config.yaml
image_size: 24
encoder_activation: "gelu"
encoder_bias: "none"
encoder_moe: "soft"
encoder_expert_mlp_ratio: 0.5
encoder_slots_per_expert: 1
decoder_layers: 4
beta1: 0.9
eps: 1e-10
grad_clip: 1.0
Rows from expert 1 of block 3 of the encoder, named by matrix and row number. Rows with one number belong to one neuron. Each number is 500 + 50 x the weight over its row's rms, rounded and kept within 0 to 999. All counts start at 0. Numbers have three digits each. After the name is the row's rms in percent of the matrix's.
# up: expert up (encoder.blocks.3.mlp.up, 4x192x384), inputs 0-76
# down: expert down (encoder.blocks.3.mlp.down, 4x384x192, transposed), outputs 0-76
up.86 119:471569571464462458539617495544494572527516497451549510581509394468513472444544418464454489546518421537424520550462501389370510490521526431465450470487502491424492441479514454481441408436589525460453536480576525478528477509524565405
down.86 111:340562545419520499478481531492495508598547452481555517470482492555486568621554531558592580411469379548492586527462529528500553410476518475548436537501502452551508447473511480390346444457524583504553540476489481577419400507505511555
up.87 083:500488502532492466532561394553535566473531613432504548494531444478445592549458414502507557531515494606476457479530510491565551488523553486506541519428539506443465436609484546491426482515539553477558529582531530503408448500509529570
down.87 095:462455485472453512419452539448496514468541495461510441526501458514472534467470511490544488507554550545517598508536457504518480501480465446431475551535542420521640598517542474483535474474415472472506477558355434430480567545495496492
up.88 092:463534517530471573525488476540450481582510451576420527518488484532488413408594470453537469524485594485577666480428496511590506464541482516532495428456479466521457531515452498572531372463625542484488538420511507494414481468461576491
down.88 104:581462507522561425477577489564519505530442563448569503485542454571490485482459553493533513436540412458423384428490503502510434511531465628566464598521537546438566513525428510518407626559438530442574463563544562610543445595558491519
up.89 104:490510579520379477564540504562512529501504423485499461433508563457512396499496394441408428523524482527497517515468437483444497551516614525444490485446400424536429473515511484559497463517502559494465529391530550495541502424470529421
down.89 097:560581476410539384507593482488518478587451510575516509496492502586480477488496487469539495466459501508490575484454569524514489569511560498502548472513530518594451451473470514464484456515374481416564521466496559700524506546503485571
up.90 094:534545462474548422523459509393579499481542519529461479508497544535515461584497501552467491503526535567556443485481472546472463505462471545496594552525575532587520498379521524467505519474500412533490483513494548547527508401461390455
down.90 101:521433513542517504488467528615475517387549492493578485573439437497526497586511535440556505464533435504467607476464442517553423435456478520565449537466531590503504519555469497469400467575550571517520581464625411492447509532535542525
up.91 108:425479566486510496572450535575554473484549442549419495504447458628523448477372420457519544545459609501442382501496426501459508475539514567489578512438468562487459394477478515503452461492588513556534501469493468535518444528501520444
down.91 094:514473542436587473549509601545484425554537529551518510439472418602545437413441460485562557564508544525455460430545532475525440416470481591523463511502482520551480492464469517436439430441557590488535416491431492598453500405457513548
up.92 096:522461469678530616468470464617537440500557473482501534574427509498446452417522474445620458504459489450403521563551493431432532524495479606519528462384507508471454445512474539556545509490572444557560488419480453527598493543527515534
down.92 113:369502432484392468553530445469503521419529529471551502468494441479492582522613546553419554470556498598635580484410513474503463508507606478388552473536417517487517531462444489498542390507522459457502484509561532507483468470425483469
up.93 114:549534587566453469547507526575509521497442417559414445510492479569454482423561425448456450562501481477419542617486430525432476522558515609470556481453466492445420562529500462571485493535471501523511523498501478534536514405459562427
down.93 108:534512434502462478498411546541478482578576536584437529462547506430459526484493539478446484528478585436550487445460513581476477601433515453525609449539516490601437424510533538530511556453438384507461530501498539574557530452445465536
up.94 089:483500531560563525489410459549550450514544448516413474576507536502499461506510498576530374583478549423492562541509502614559507454488439474575483470461542497472466503581441427453546530513490447524488473439503420493522483543455530535
down.94 084:534470568397530472506551451542497500475496441502523412519521450495552522489406436542490545572548470522501556446479563501562482415488497449515534483538431475489394482451464468491460457518403476530534539469493472498538520517465554483
up.95 089:488517592510413544496526582568566542440442491480416537524551429534500450469495367467465618508483451431476476672549397489489471638498510519409501460419505534411461511524518521495529546507557461559483500488492478525553452433570591451
down.95 091:430508462464524532520541406505493515526567468469478510453527468530468563509524445490506517582464497572534476475435611482495615425533591503462511500473425481551471479390540512491547439493510473541529492544496502396527551527490502426
up.96 100:417522629463503485544552582575533598487529551467479517657521422508521460493450454499487575561440480472396474663583446505518489546538473457518521508425545519432476478562528502499419459531545519501506545511557466507517476598524563475
down.96 112:406561468502449494505487344451484470491497446461520570489576504458445523559561443412516474511524378530544572491527523550508572520512564561430528494461474458512500554430536448482439449549446421501541467524477510397524466487508508472
up.97 123:438510525583534534530535446594477457495420446461509485481502536474506391516559493463449438533526446469439555596457535482465479520599617578477493522443430552413431424503512447558493468507584458513548493428502505556537484531427563448
down.97 109:424464428450506541519469441510445500571494489554519501447489456556525453550456546453492507529507616511532413529537537444402502481455646515462472470507511551507542473458459505531548435564482581472553520488392451632463538422507466488
up.98 104:529449518531501474434474420626566538442511524484526488576459415569480566492516485493498517500411464508445539554568490602621565507508492530525549525467491497464481502531467553501515507526496439541611474510399433547474523631510541443
down.98 096:493514492437524415519475503590513502469405486487404493555437462455468463532482434520474501495485544437503383461497540600540462505480477514552512520427436405442488553468451515475520445511494433561463457486541462474499525550509553374
up.99 093:456510427480417494515483529399438533542572447577525540592481488476547584549534486557483536473493554585572572460521464474470616463460426460533449494569530437530484467501541484494508461395488594400437546521564582502479467475478428547
down.99 104:544468550549486552501545538576533440506429531523466461450539480502397434411486504505506596442532393484495450490535472532480488529553533543520517551450501641420437478475504540547482618522509472603591522423463502523566506535533511494
up.100 112:528448488500510533457483348482513484444449553492440475551512476501439552459458566500525518491525492447536485493570512597609486530564510535518559460468467563490500515551454528547530526513457343551593457481439443522526590506471511539
down.100 093:534515563450507460594465429454473565518437475523438497547561514472492482438524463494523541473475462527514541474434551458482444431501426563582474472434443551509488515514496529440482388458586551470498541579581538575468503434462528498
up.101 081:518519435621485507553510472586413549494447398500494544462499521478451523435498486519515466601528512480467544605514490447480491514606473526531538509556460508443452535528563419614469542438560429530490560520496503449523503494476556477
down.101 096:375404509468484492466492537488540476600541494438529451471473446494551446472505528433474499391474488507596474436492574514486487427469590505519476514546468557491569515465514526486544469621520597439554462498447515525480490529527544508
up.102 102:524509470558528586549517477521467520467577467489561557530491532486497446437562488432544386449534448521503579485436516467458470494504504572470573454451456446446473519451503512588586410510565477556464469400490545511582462499530491384
down.102 106:459498504562477475534504546521514517532506527498494485456512477555498548474474547474520588513562554557535497491497473445529460476501560535506508515503554536552550391543515522470411540567472488434466549524557514537449476507511541568
up.103 096:560488531486569502405481491523535538473537486504433535630450533577594487439478431593540509561442525494445430577544456476480545490530421529522398551442491466482429527497479525510477470514549541532514489493468389567487419598517488453
down.103 088:590494524446524522472397529549518482473494479482481470662438418532578537460455429504481505550478609532513486448588393469512447570501441514486366420516435450514485456577470501561491485529419587415476594473467479590524457531532542459
up.104 093:487528492456493433443471529464512494620409448490458501525482544520479398484446516569493508476445539356405458590572538489453431549493408472495437506589482533493523705517533474506449625538461505475464549582490529537528537493489557496
down.104 104:497500488464539545503489433489516463501537432428445508432639581456537548556558498498479423513487425566553465546296534507523585465458549562584552488462463496514446404462536462563475453429493499556530581530482424440515510586479533503
up.105 090:505553569448489443433499551500513467537409599508531514532513471524527550576523466493444463439505462454502530588597592611620500446539506492511476511448526515483516611499540476457436449530495504473514495467525509486439398460516496489
down.105 100:532455546464485487483521437472544591464558511476464500576596503580441516501518499518521469580499502572446487496426547471475533441438488528479476573559446509465454482442403448529513553499536459512482424529474504431557492525472420456
up.106 075:517529576515518427464459540575503461575481540525442504505433587530514438573453435542536448583422541457445513579565513567552458483510439477476532494456524515523528546498490448467495500511481422515517610473573498510525493547494522478
down.106 084:531518554528569511450587429482534523343481493462572470450557400462481459415504533509519521462522504553552537518467478446450553519531525544466494506555514523486510557470441546539470606563560450524564487503441512389513467606512525487
up.107 077:528519554482526486476501470591520569453531535552531538622450470507494451385461453493547589486493468451408469530561477408507408619555470508431510554406513519474503531535531487610524543557492487473533488460498503502548450552541487401
down.107 100:438491423501469517490438401482489575459499516455552540412617429467502587560604513490500501460529438579572490441448456470495507420487546465440509423532491461465509526498460446424470416417511487450489528499446521471472472393449535512
up.108 108:405484420532555471494537495466544524572482555571484470530430506499533568633513474539530387484477441598469552525501525484436592519492482488569536549588550510492437502490513478434413493415569482491514481590504455553487463471457468468
down.108 092:425535489502473515527452437496507475515551482480601506519566518552544534512456514465471505490565468574520545500555476425508448484494548536422529545555449486487524490410485488366447432475519604419505459452507519574512517522516440524
up.109 084:530489617468479494572526575516548575448537496493512528589544570522490386462454360458496494554440482410492478564435444445393475523544548478463473476448418470422492457554503527513469556568503446536455534448499476452567519494558524399
down.109 100:408523461519534574515526359457517470518525482490482496520494483482561548559597457463437483428531493524549551453467484487482616482526520555438601487478488497501421472405514516515482419536532513527641475539521500431517425501518482516
up.110 100:512466592441529557500533530626566532459529473507506500593480504453517377493434502496449485545488455363429472649562443520516452536515516516459477500449490556426532515540470496486497532550519456548559513469456420502538488559528546440
down.110 099:428504445477471548533616464482463506567404451463456541406523495550466448583461428403522504433450421482552534515422510540425531488501649543446564435487426538479446500414465485552551477445530491555565520471470503382554537453534440470
up.111 099:507412524522501525451472443569524517478532542563446544481426422570538496517455344553591486516481595546496509483557494471471536481593531512490542534489455488428441554402420584484461431558602468550512426497455448588443429519472447445
down.111 079:573500398492504571523473495458449455485569537584535515577471353451492534386551455478462515619511543473528517498563409495470585570486476463469468420522422483492527469433450543533525485450513432496468542533483487531502453471535627539
up.112 126:580549579560484528556477514590482520477508496539441460523511524559489438421578419465484447551518459522465528554449461492441535529533538585494583503433395446448379542545489457561476444536564512542550530449477436507544495444477515400
down.112 097:510452457561482446470454596546419508537526542600445525532515489449471492432521590484476456536447511499567558447444471539463479610426482470496596412525534479553493430518414528517572513477454371486506534554587497645452535477569487557
up.113 101:564506584523484432531565521572565494548402510511497479573452468538558436480426410476440449553442493446423436609459485507434494459528462480475488473523496501409452466529481499534455465503545492497491576555525481539484513459485538453
down.113 086:612466503509409451520394449499509511580476590557516486562410510447539495402413515508485501576540603480527440510550533525432434512489426519468504525501507463500563494499429502434504492552521523488497525523503519565485518404508493478
up.114 082:549526447540532537536493413543492419592411496471453502539444470449496517554518557495588419545474552456446600527434606517599634397527428481482452486498460421445479582535459464494470449417509484554516513507547481509479516550540495481
down.114 095:488491594458489543483610512488478531429467559490596491444525477489522452385478515516483556425512403478531494489487435465455424521520540581564507543517558588534503507507449494569476572482451481482506477506461549509486452489522475525
up.115 098:543565525471488421477573548483474413491448468509519534460488654542514406478473448480479440451455497413460478468527507463381446494443542520485434561565460545469546536481486492582509580524432492478455512507415518485595540445517404476
down.115 107:442531488565559550499504478506451478572460534549504447464562491511642556581599422571553445599546440479541528566432498487429618489509468554513500500502486454514374451490465494435422399504548569496513549542559484472483412450473523500
up.116 119:491548584501451452519641523583511507477466473444554486567519501504502424483487467449459481516505403468386492613514485446430468534573600465470470499533431508396500522537503451558519546523510444458484548504479495513546494577506568415
down.116 119:381561480449475520467595490529469496588476398455524494433552512554483507565478481392487488415512446508481520535448580532334578437532555523496437533507462478443459496404500450411444403496512555566549530493432542528478508456472449503
up.117 100:513577578586431540604486507618449579468509525511481554528538442475474491364502423503463552514514509555504523641540428458538451569582487472493518467552466516427474532556552451552467442493584486493421553469564506527539516555467567429
down.117 111:397463523506536424485455535534528494546478387441531506518477414557484469535488555412441497431494490445456527438499519523496446418506480579454464575470514475451554535475457538466454476577536541463536463507430509522518488482472590384
up.118 095:555451595503482589431453464507537485458532496470464492468507509560504537536447455516469491525474556486605451477586422586554500521482513521472578489551422495561532457516410545542551585542438370517546493551363520505463529511529455563
down.118 110:474501531503576471547537540514432544550440485507478509522568457483507476513561502507505527437501443455537464504476534557456438493604496519511374535406494519383466477499563474506436464498548610525506561442586421446428440536500587533
up.119 089:504458524532487484570558557500618490504541422529523416386490480419560472509583549480482369530405525526538510472482435480486554506503559495448462539506472471504472574515419561599449536489499451501509476466457476543538574610563443498
down.119 089:420546496508544473471457499515459445528494549450464540467475548577552483599516451507498595476532450466624538502482525536510472389508509503517546514412498470577496452460482474496491512502537565451481524501532501513447502497435541483
up.120 099:502446402560502411500642414538478509517388589494529505477535472469507590590532538503493456438538418587450505497531506533447590502526536506519467538536493480418447582456479482542492423383523584445530488489523487480444459413484488500
down.120 103:535513505451462444426443486426475422553592474521532515538463475533531549503453505536438530387456532460520506516508524568590339470335461513522490456528447417469618445616530438460562457530405504502483578502500475564546513581469448443
up.121 109:471491557487467500543521511596515532510530490484303497544436505533483413491421392519474466612477539506474494619568419514431524520487513545501619449463440501461425496518505447476505489540558437602534489542464413487531472539446518398
down.121 092:515467526492488512492553477527501503543464551462513562566417467418527477544472447600505526498501491560449464435560471421544419422561463496557505471512485439518515502379454504427383459503577537382480530500504536548441464498517532569
up.122 083:535444467504542487340419400568515456513529507507441480620498454508530500448562562573587481583519576456465464478481545480538579435463437543526486517510466495516485572529439478473557477469442517527517498522543411526514520558459517557
down.122 082:502473491432421472497576403525495510478474482484613377618499512556487482514460562573500555390470475510505542547525463465590582462476575468552487413526484520512468524513475445538498547457511542501469584388518509552457526589534524512
up.123 098:478578577555532562613491532576570503504533404507412486613452539484509489491547466462541461606497498458473533636453478522474588534520451546514538491445492490461400470534489480517493536497542512593508513449487469551557519548514565436
down.123 084:464580478471471515447470544482448424527415547552487466491427484392497477580569521548563453518578577543592520396511553483493446556391519426504450521468533446570496449519500543523541440454440528465475533474488495597497501538505466520
up.124 092:472575523510534534559384540626574482544555440528386455578533483533504473500418543466469457621438563452509481565487487542519496472458454491539539458437470538496499512520513448468520486509526447542503545428567447527543581603426534430
down.124 086:546518465446502496447515349530484476457445474532518441509545485451566455421571508488432532438445489434493529544506468487543466466467538413499491500480530408447461482579445443524492558608387425545591621457558585507460596588474535543
up.125 098:467414529599510587507461473604541435451526466478418553506503465618514511485539531472622461598453555427425397572532515549520571439507473526524559444511477512473480504540441552536538545499551487556490478483562380480474522555533511565
down.125 091:476472473527537393492483454477419474520531566536525509497513457463489528489603560533411495498538609503508598483504494504636503512529452416484413414525525383517509569419504481396492483526538504489431497480496555645425566577528420578
up.126 077:440434520506484624534436478529467466476645405474431508577516341450506531509494453577555581640488603508542519444413451519507566467550482453511518466517436511538525494541430490435533411492605491555516548518544453534427496577447515487
down.126 083:527420555492547499418441527540428462494505603585503459541508542554530445501470522618490616365514443513460426511546546555487549609476471569566522550499492539461507521452447522489474592489469431476535507514414586554527494472535512525
up.127 114:539455477542667574433480408418512439474507490494480484514486590494517428546421522582588452501514454404490482543500594491540482449493543561539526564504532578520480492487484513556547558496523388640542417458427474528552499525465435504
down.127 095:676558500478544438431568440493509446556515570476486469537510501522452571447364538463515474525507512496471508531567462501562498528533377464611531450629415453591495484601501469539486496453520516435540516522442478462453551523490489567
up.128 096:451479555521419456347572463455518502505435635523507478398504496533557518500446433460468491468463484494566420415488499497453512560503630511442475481643452481465517456413521536539497519562500465488496540547436491526468481405522494585
down.128 110:503519490539562581538455590521521491483489496521450514516479513455545459491477471537541416571486534571451547593571516492456532455552410476553538483508558467479448565529499483478524443446482537533444478517627438544468453562518553512
up.129 080:508440549495576527466446544423532436479434470500512529469551481561496500544353484506475474418463484355453390459640472590586481476452497511499483480488556548524523447522495572510507590551506468514490445511435432495477519494537459610
down.129 099:509548465547485517611599513446534516573460505574435480526507601450561502587624476589560463688529511530538589606411548487473489501520508455574520572491479440464407535453450481524460510502548541518499479428587525468534484496439528426
up.130 076:564539587507433510579577571540489571460577549518534557577508394524492522393491459469454624589564510534383495595550441457511449568593558474476482490583529520401449467445574424525467495482612455469424535522537486490537439535531565454
down.130 094:317548507481473540514442413464442466532533433441615491471533512554502560599496487489499507453452436483490529487587510561469505441450562488584424529595467464508559483510492462425480450528550551469521531505404424563456469488518532414
up.131 113:487492418625514530514462458558500471513488520523450439611502460473482523567521499491534506508507461487404565546535525551484542492556468563540545480392490569426442507533448509499502487482522456520572486434511468510556486506435528452
down.131 089:521477517425499489418438532525489461510504475558542480479491504452458481472462512570445516516490540497577442484429459491502491549446482477531503516491504461595553485568555507512499551553502548499604534494543523606549519515460492493
up.132 112:399473582464506483539478513541586539502539510492457489579486444599503486531376361515476570548435572496418444572623443521462517536528522487498605502468525566424459464570466514486430498496568473557536528483485484510524480524499522444
down.132 094:556488543442535466460462524559496479544488551477578495434482503534536491536423480462481556460557529510403464441591452418537443505493458480591464553558556543514545452560516483413437463433522554480460490461466501613408487426543516543
up.133 099:464582561504440429448563581463502515465412577514546512425524473507528512489541428388454479466524473597596460464465409476425497517486613508401475477502499440460512431462530483526574522582473538455424509492459516525503486472487521462
down.133 108:519464512502483557551452489518487482552530477474509503445486472571495521512469468508511412558502472495386461518554515545582544499591409522502419511553518480521455574511500482414472417518504529568474509476605470516542481494499482489
up.134 095:505532539529421527493489435501570466431477570495431392489515472606467593500443460485541515508502506507499475434515478640523479512586516558523596472500497517509442530402487565413542514504508419572494463455450437595465478454462496447
down.134 083:566561490590488428478513537480416523499546469550639457513508543591589430567481481513526605543440387451453530470525455494465473495489514503453439386443489544424520441534472584420406396488485513449503578540519548542549522462481563565
up.135 091:585455470574591472474572353508528482435459595498555528530496514507498500551556541530539507430581390580497538487520529583463529532525602518535587607467521545443470481450489560562502505464497459463559431433481433508491456493466458528
down.135 097:487412502432403508499422539422522577491524441413576519487511450443476447511491476509498486495499531487460555507520565485439435414487468484428423440472516456385584568542535533440583499600530556553461493469534459609504470453501537419
up.136 081:471496484495448504523454524494456402590489476538468504413469535492500452583479513566459410508473571422397583511492463523522533382451374439561460499550496453498518633563529495484492523445553524470453536493545495487488562553500492472
down.136 098:484473608530586500553587583509498508397466570473491536419612425505493457434491591503489565443463429483527459471514520534504512603504533538514492580526538591512446441443401530560475557580435544507527522458491526450532455535496441503
up.137 105:520543516599484466555554506642460543461484456480528529545475399481488455433488492492471524542524490505342521595537434452474487521633568503503517475473488522376474465536532441545505468467597479480423533457540539502479472601482566425
down.137 104:372481507421506474473492492547547476585482499390586457476508494575513518546491487504469529333469397489510415429459565524456475451495511531430433519503477487447514491486461535409502433571517544468608527486466451584540476517504520482
up.138 104:495470445494504457395576499376502450500414537502521526444506485539515505520455503537513518505495495548587428443563536444442511533501592517461543624607514476524487470434504561574490557466482448435521449545439478479482468491522453582
down.138 107:506471470468519579567465549455524505529496490518491529588514545411510501551539487586499408529491467398460525525424499501499407427446466554468493507457546574442471445520459502403570410493537525532473537497616447622524521516481507491
up.139 117:508472512529475583434494465582517547465606510439461472532495453611461498441466510501483537524473475471498535554605461522560518527542519592512546470473461503460469460526505493553524500514505411569561518431396406521518504522521531421
down.139 108:562485518476498492504454509530487592442393472450408502644550444465423527499527521505506523517439442385431452483486544477418452504478458559525545461405499564451521573533482509476502489512480498584529521455582395553487527487513577461
up.140 083:499478522499505592596512453561492494487601457514448526541447458511484430408483487584567560653483651466553567534483500426594519520491552524474611497381488525483495418562474470493529459521594527556584474497490510500539488562468475538
down.140 094:536505580484454494461501536572427498441483473499502444481547460552477569529430465463424563383459451578452508390605552514505516476523452512501394493580533497534583550470475482488496483484402453462508493453378509478537492468591492424
up.141 090:530470441513563452486557427486484561472554622540515484520448509485554610572577468566552566573542447600535487453489496490469583432506555483488550601520510461466485440424428540500480461425558477489559373501515453585401426528457448459
down.141 087:468555535517523510540500518514472486547496588579574477536514404559542584459483494503499552520515573601525431483600414491528600528500563522504483485505487479589499489487494476515412467561468506388515548557439534543432580544472554512
up.142 101:535570468525534619466519466502510487406487557441482494549537524457538373445559499561581432497538479491548551512488599506500496526547518581476513527433508464455487575459562469520611432505490483512476492448508463521469417470460523475
down.142 108:476468482486506436479514535518449516562506479507553528517472473553460587493435552399461536484561506483507445459574524559481519473492491518461439428498531561470581458590493524469340572534544569382589511528484503569532457577542512491
up.143 112:602475449568567487479519395481554510420473468535488481478496516501472455486442529518552519493513424453496496598573561629542470487591523574567549540406515581485488555517469536556484561510465434587622462451429409589533489534439422482
down.143 110:400536541513435512519501529495507521534508498578533512525563504492465590600525444449470557473499475503536504475445492385448467405497513546486431424483548545492411430518544446535461394438572515498386588564525530468558477421511579568
up.144 160:466533527564488438537622508566494525555515499450593450569504454453514437457570437474479492523532415533404555542422504390381495468557594481495448470513504433425463432510519471531447383445557549458421533468547527501530469522439551416
down.144 129:373548470445582503458577581477506507659448492520627515520548504553503492541518493497554573349491375539445547483405596544427575409547536488614464563528471457502535513414491468410417394466547568457495516469477518531430420539550504579
up.145 102:493411455557561504524502370606496472555483537561452497497477497536498494547420438546588525514453535527447506478539470504519568495593550507497561545439464491450431503497363546556475467483557470509554413490464435569436486515491432490
down.145 086:463522580516489450542498452575538437551429596579569505561510520498569555450462486463554479589465590417459573513589412455536586510609473462521500452505576467582506503468426514522499494484513532460552471459540495576422572443490571590
up.146 094:449477550485454440517508528487606518447540508474473451451551421570516538552402427479463559571494555566483423504547395495527503528459566505470546529493501476443444371593515518492502531558464435493519543595491532480444435504540512474
down.146 099:523560495512540515534482476563465492535496513478515495548523458414465483517614474575566527513480437461525516519517469521554577505576497544526470465450575537465491582486497509524413477519466496433573507533547453459487532609521615431
up.147 112:484535469648516608550529479548474520484532429542461544504485484438462438436552488488528454525551478481505613542447500439465504540572565561482516461427454504480440466462499444583520436478605417556512471433506578487509490494465533479
down.147 115:464483563462538436476486570521538485579495517496615453507507456558415498515497557471467618417514472430536465446512524460580395478494530525492419491579501527535565485553468544435426495577497615346532522500573484714386450526514523539
up.148 071:521389492455518473461410456502498496414504505482473501493469412483468573515431521569537591521599549575504472456540458540495461537541567532451550559527474568531552517402391536516536514473497499454580419542410418578505486477420465514
down.148 096:543489437493483488586446448457472482615521495508494525519547596392462465550578478517544529520598458549590538471505553413540482447484480537441405491489564558446485478512517452494482362474542489528462560511506479540556435505466553470
up.149 096:487475467497569438502485502449520548502494626539480450554513490452576508496541528572522462545569482615530634397431442506528557459491503485555478567512546485549444418498502493450417389439524520429490434508545486541446474522430404516
down.149 093:516522512546540471532562469566444374445516424516494442572421472553503489506404475482471513469491450429438596462418450409467528532505462500473466485499482563469554445490518517434576525565476514522554481528462519560567487482480575424
up.150 084:618406605497508509513548535501561475448511490524559470411492601511474429413554486456468463451473513515515436542501367486529454584484534554468514470528480504503481474482429563629576553584478420519540450470442511563537482440543470516
down.150 083:456550508490552472432464518496433475535547550508526487541492470459606533575411482496498534482486568525568459418565530540580498334541538461555360559603470519586542503579508547423445428478527587365527487488513510547376522527489505604
up.151 096:504484469581454499566593424612482491468517492493620493502534411452462467487476513442486545455550506542476521573489470444481479505587681532494484504512428557419520385549472452563472512495530502476507513508510582517535470598419561482
down.151 110:389493439399371458519463523526445484549511394491515510394523487574536535578428508476435561401501542520441392424524525574408587428486557473433430476544433384462597585383451468445551389524515550450557559446420509577450532417517497450
up.152 077:429532430554503484439452494487530447542499489596471507435512496495438449592514511498550426503481559464495623503537477539596575430494455510502550469432533455531465481570503439480453515479520528498523500456529502497527474529505485503
down.152 095:584502602539509462405619535544509469446510544438554491486565517576493437374495604495472484434487486566456496414521498536438526590536486554378468522528451606554503477448520534509507585574436422502515571471503533409514472430528462553
up.153 104:541465427511627493437465468467515437510573468527519500491475436515529454597497523432615487506517501537488496415520472534508501441469509517520523530389537569535465423434495574490484448456557472476498434398510494512497489624482422528
down.153 103:514543499437484560466568490553526516542468461499467536504531620601514530508512514594484557448576473516463516564449531538419471510539553441517532562608519543428456546520490539481516510486445522547504478505453561571529555442451544410
up.154 088:485577525528530484536492581472540562454505556473465485423511518498451562449609402428469486447474493576636583501522497482518474544525565503446533496530613488558512477392483607492481428524451543493500532384409548531520494480520539419
down.154 100:504521533569505421540540463455508549534577490543553478451485533561505552569500518563548542600503564530431419457503573528523493444477428508490556485488508435483464492471566572431480510574471544422451495537567493559549482444451455534
up.155 096:441554508508472493549453520619602466543535371498388461563442532483503403514450439526460409582464520478436456564504459506515492486510498514505530449424443547497452514552476470504462493493507451592536529495481467471494536633466570414
down.155 096:487471475437533506496477436468501488473578461479522460479548446445450518524557430415471459478556486475532548528488500527455494575507540535439531412458525492507472516583500513580559584480477445640462551493486546419462492558518505551
up.156 101:543425483581605514556612464592446516526501493513533476585476454505517564430474539479582541520497400535418503551516426470474526507616502507555464566401526527504459424575447525601482483431553535456549482536532515512444473588501470490
down.156 109:398492444432380532501458519438485536507491474475509515437452482494459594613561452479504557443515476491574508538488561536463510432448491472448518433513471494435568567535484431456523435500480497507524505469475492497504561542479396429
up.157 098:464505493532528488520521465527551502503602512563426482539451498540513504539417408549545530574465524535445490510493485442529558456560555519524572545471485528444422470463433566548421408488602447568536444517476498589428423576490440471
down.157 075:551529483379574453540499498595502519549526514558532497515481479517517499501491486470559490501498533487491550452560479381510559426511467580510389522477457544473552466523430488466458451483515562521565503495562462589539396512413577590
up.158 090:503421556530477492511486397541480551495552596457411476513538532499465465414553365463479496427500506591578546485472449427407534551504639487458501443490412447438490501530355516550492422558548506508546469473442566485510500403449467483
down.158 080:494506530452505392462432414487548443564557566513491516486521484502482532560481576436572529520567484466491484379531511451465512521466443474456496487522562491531582465440506509540515505507514526448405466554435524604534390543512532470
up.159 098:607474478442531497496423495421542536421472568477396441443496548556504468495434519574494509483547492532552556440578428562552440565417512465511544509449575547567522508427461526466538553558474407531535472466446460529467500359429434501
down.159 099:467522520432471496515541422523443552524520365602560444486559422507491525533564441509436514532497408499526575467435499437538426395514512549492444516495527521449476494537500521497514438498549525588560557418589555595476472555519495428
up.160 132:520474483610491573519518450613523522474552518505489474531501423573476476428483466448512541469474458530466621563612415516553557583587484567532489477476401501456490476536449469572455514548516432507585519380399437518519525559538544455
down.160 115:528445501497496451498461479618483568474400486460401516554536447531453502386585499463572465504508474497443424508462446561429457517490474535405478418418436502427504557522492482483525487508462506460528534397444413560553508465511538405
up.161 110:485471536535533557534502480584524476467539536552472514530471458666487511490416401521554530587448549575408478523566465542483537501581520528536554501503457467441435438447485530480455425497592458499522497493470456535484480430502515506
down.161 091:568393517524564497527520522554555441516501520525525495467462375543521488477450426460539536495462622544545467507551485479501503419459498602538425491545515507538502465483441493482487443464471534436490492510491564568420473437469551563
up.162 094:493411400535527545528422411539557448466501545498500506589480405467417576537491473557606581485467531455485489462593505626559552531547496525542539513450550528500516594523412622492506490472498492468587415474510440518452401456497456508
down.162 103:515461538505536474511506478461588536533492486501415481434404570524522557533579589527481442530591511581477482498464579498461450540444560474480469556532490510438518522474499484455472502503490509552503431547427524597556554555476451454
up.163 082:525558538576552504507457549530536396487531479552552537529498560519505403523450441400495471480427525585525490436406483470503427450498566502531498511509475503564539423544462517585487467513558555425501500454562480526563480459506476509
down.163 090:467524451501480516499535437559497564546429506446498477629611505463531581500614476575451481513536492524512499569460435536427649530518475488550496554551480563506419554506486463517428460500574584561490495516527581457515510563443490522
up.164 082:397461560521515524476462509598623485507555509454483456486541464547450440551384466576472514634484476442439519565523444510491503525518478486546525469464451476479495528507477584486449524535529463542579507391437407511526528492522568483
down.164 090:480551430478475441513553411542557587450468468475434442488475558438543494510607521492510462570531523473543510592406571510428478477472514486413533455468510462485497486493500548541487535495478510568534525474541533453603514549500456407
up.165 105:452494499495588440495523535508546561496436454581383483524435603609517498527411508516496438482480460520433484545512511526472546491536496539549565598523529510491480485492495513491399458402532460576546507494488452573450437537457513452
down.165 087:466558560417501520539572479562490451619514454534527493553476458575490488449517528452476543495480570593450490433549485379606414459570539511524456515498402488558525468537540466449472405518562563430466389497528512542437459491480487541
up.166 085:492498593525585556521473572574554497420558418446442502573523592527461338428453447538448437514483459413470473600523391534442442565468471477518540499478433493426485482511463549548465553535537480598517508478427497495568507499521509453
down.166 096:398476450536500551482555447496493434445456477483465551487538414484525539601497434490500526506522480506558530489455595457413545467487601604395548471446469517527478491446508493560497514533562435574525550533553533375551515478437464479
up.167 098:465402477495500608449480341467507542522510585468484469495502482490416515458545345432512503470486476536618469448561507443472599545508562480422487482475515472493513470367422601555494445447554477524590404480407515521523470496480456524
down.167 110:511499525489539504546467528515528480474523525548495499523443537477487462501507630633554443551510610436528565514421493466536442493484467474547471550493573437498551564533530535423556522512441543476400532531656427591507486525482537478
up.168 105:513497557486517559546501506608487468418487476479474483547503502520445407445417496507453502544517445415395464665540465557470439532554491508525517477511456542440523503531474468504512574536498405533487545501430486485583522557478588400
down.168 109:389492477453496548537558442510536473483481500498468481491509447511499539480533446445560482425492449474479507518459552477369579510507619578431556503402480495453470519460517469522548453509518501516531570500448501402565523438490486464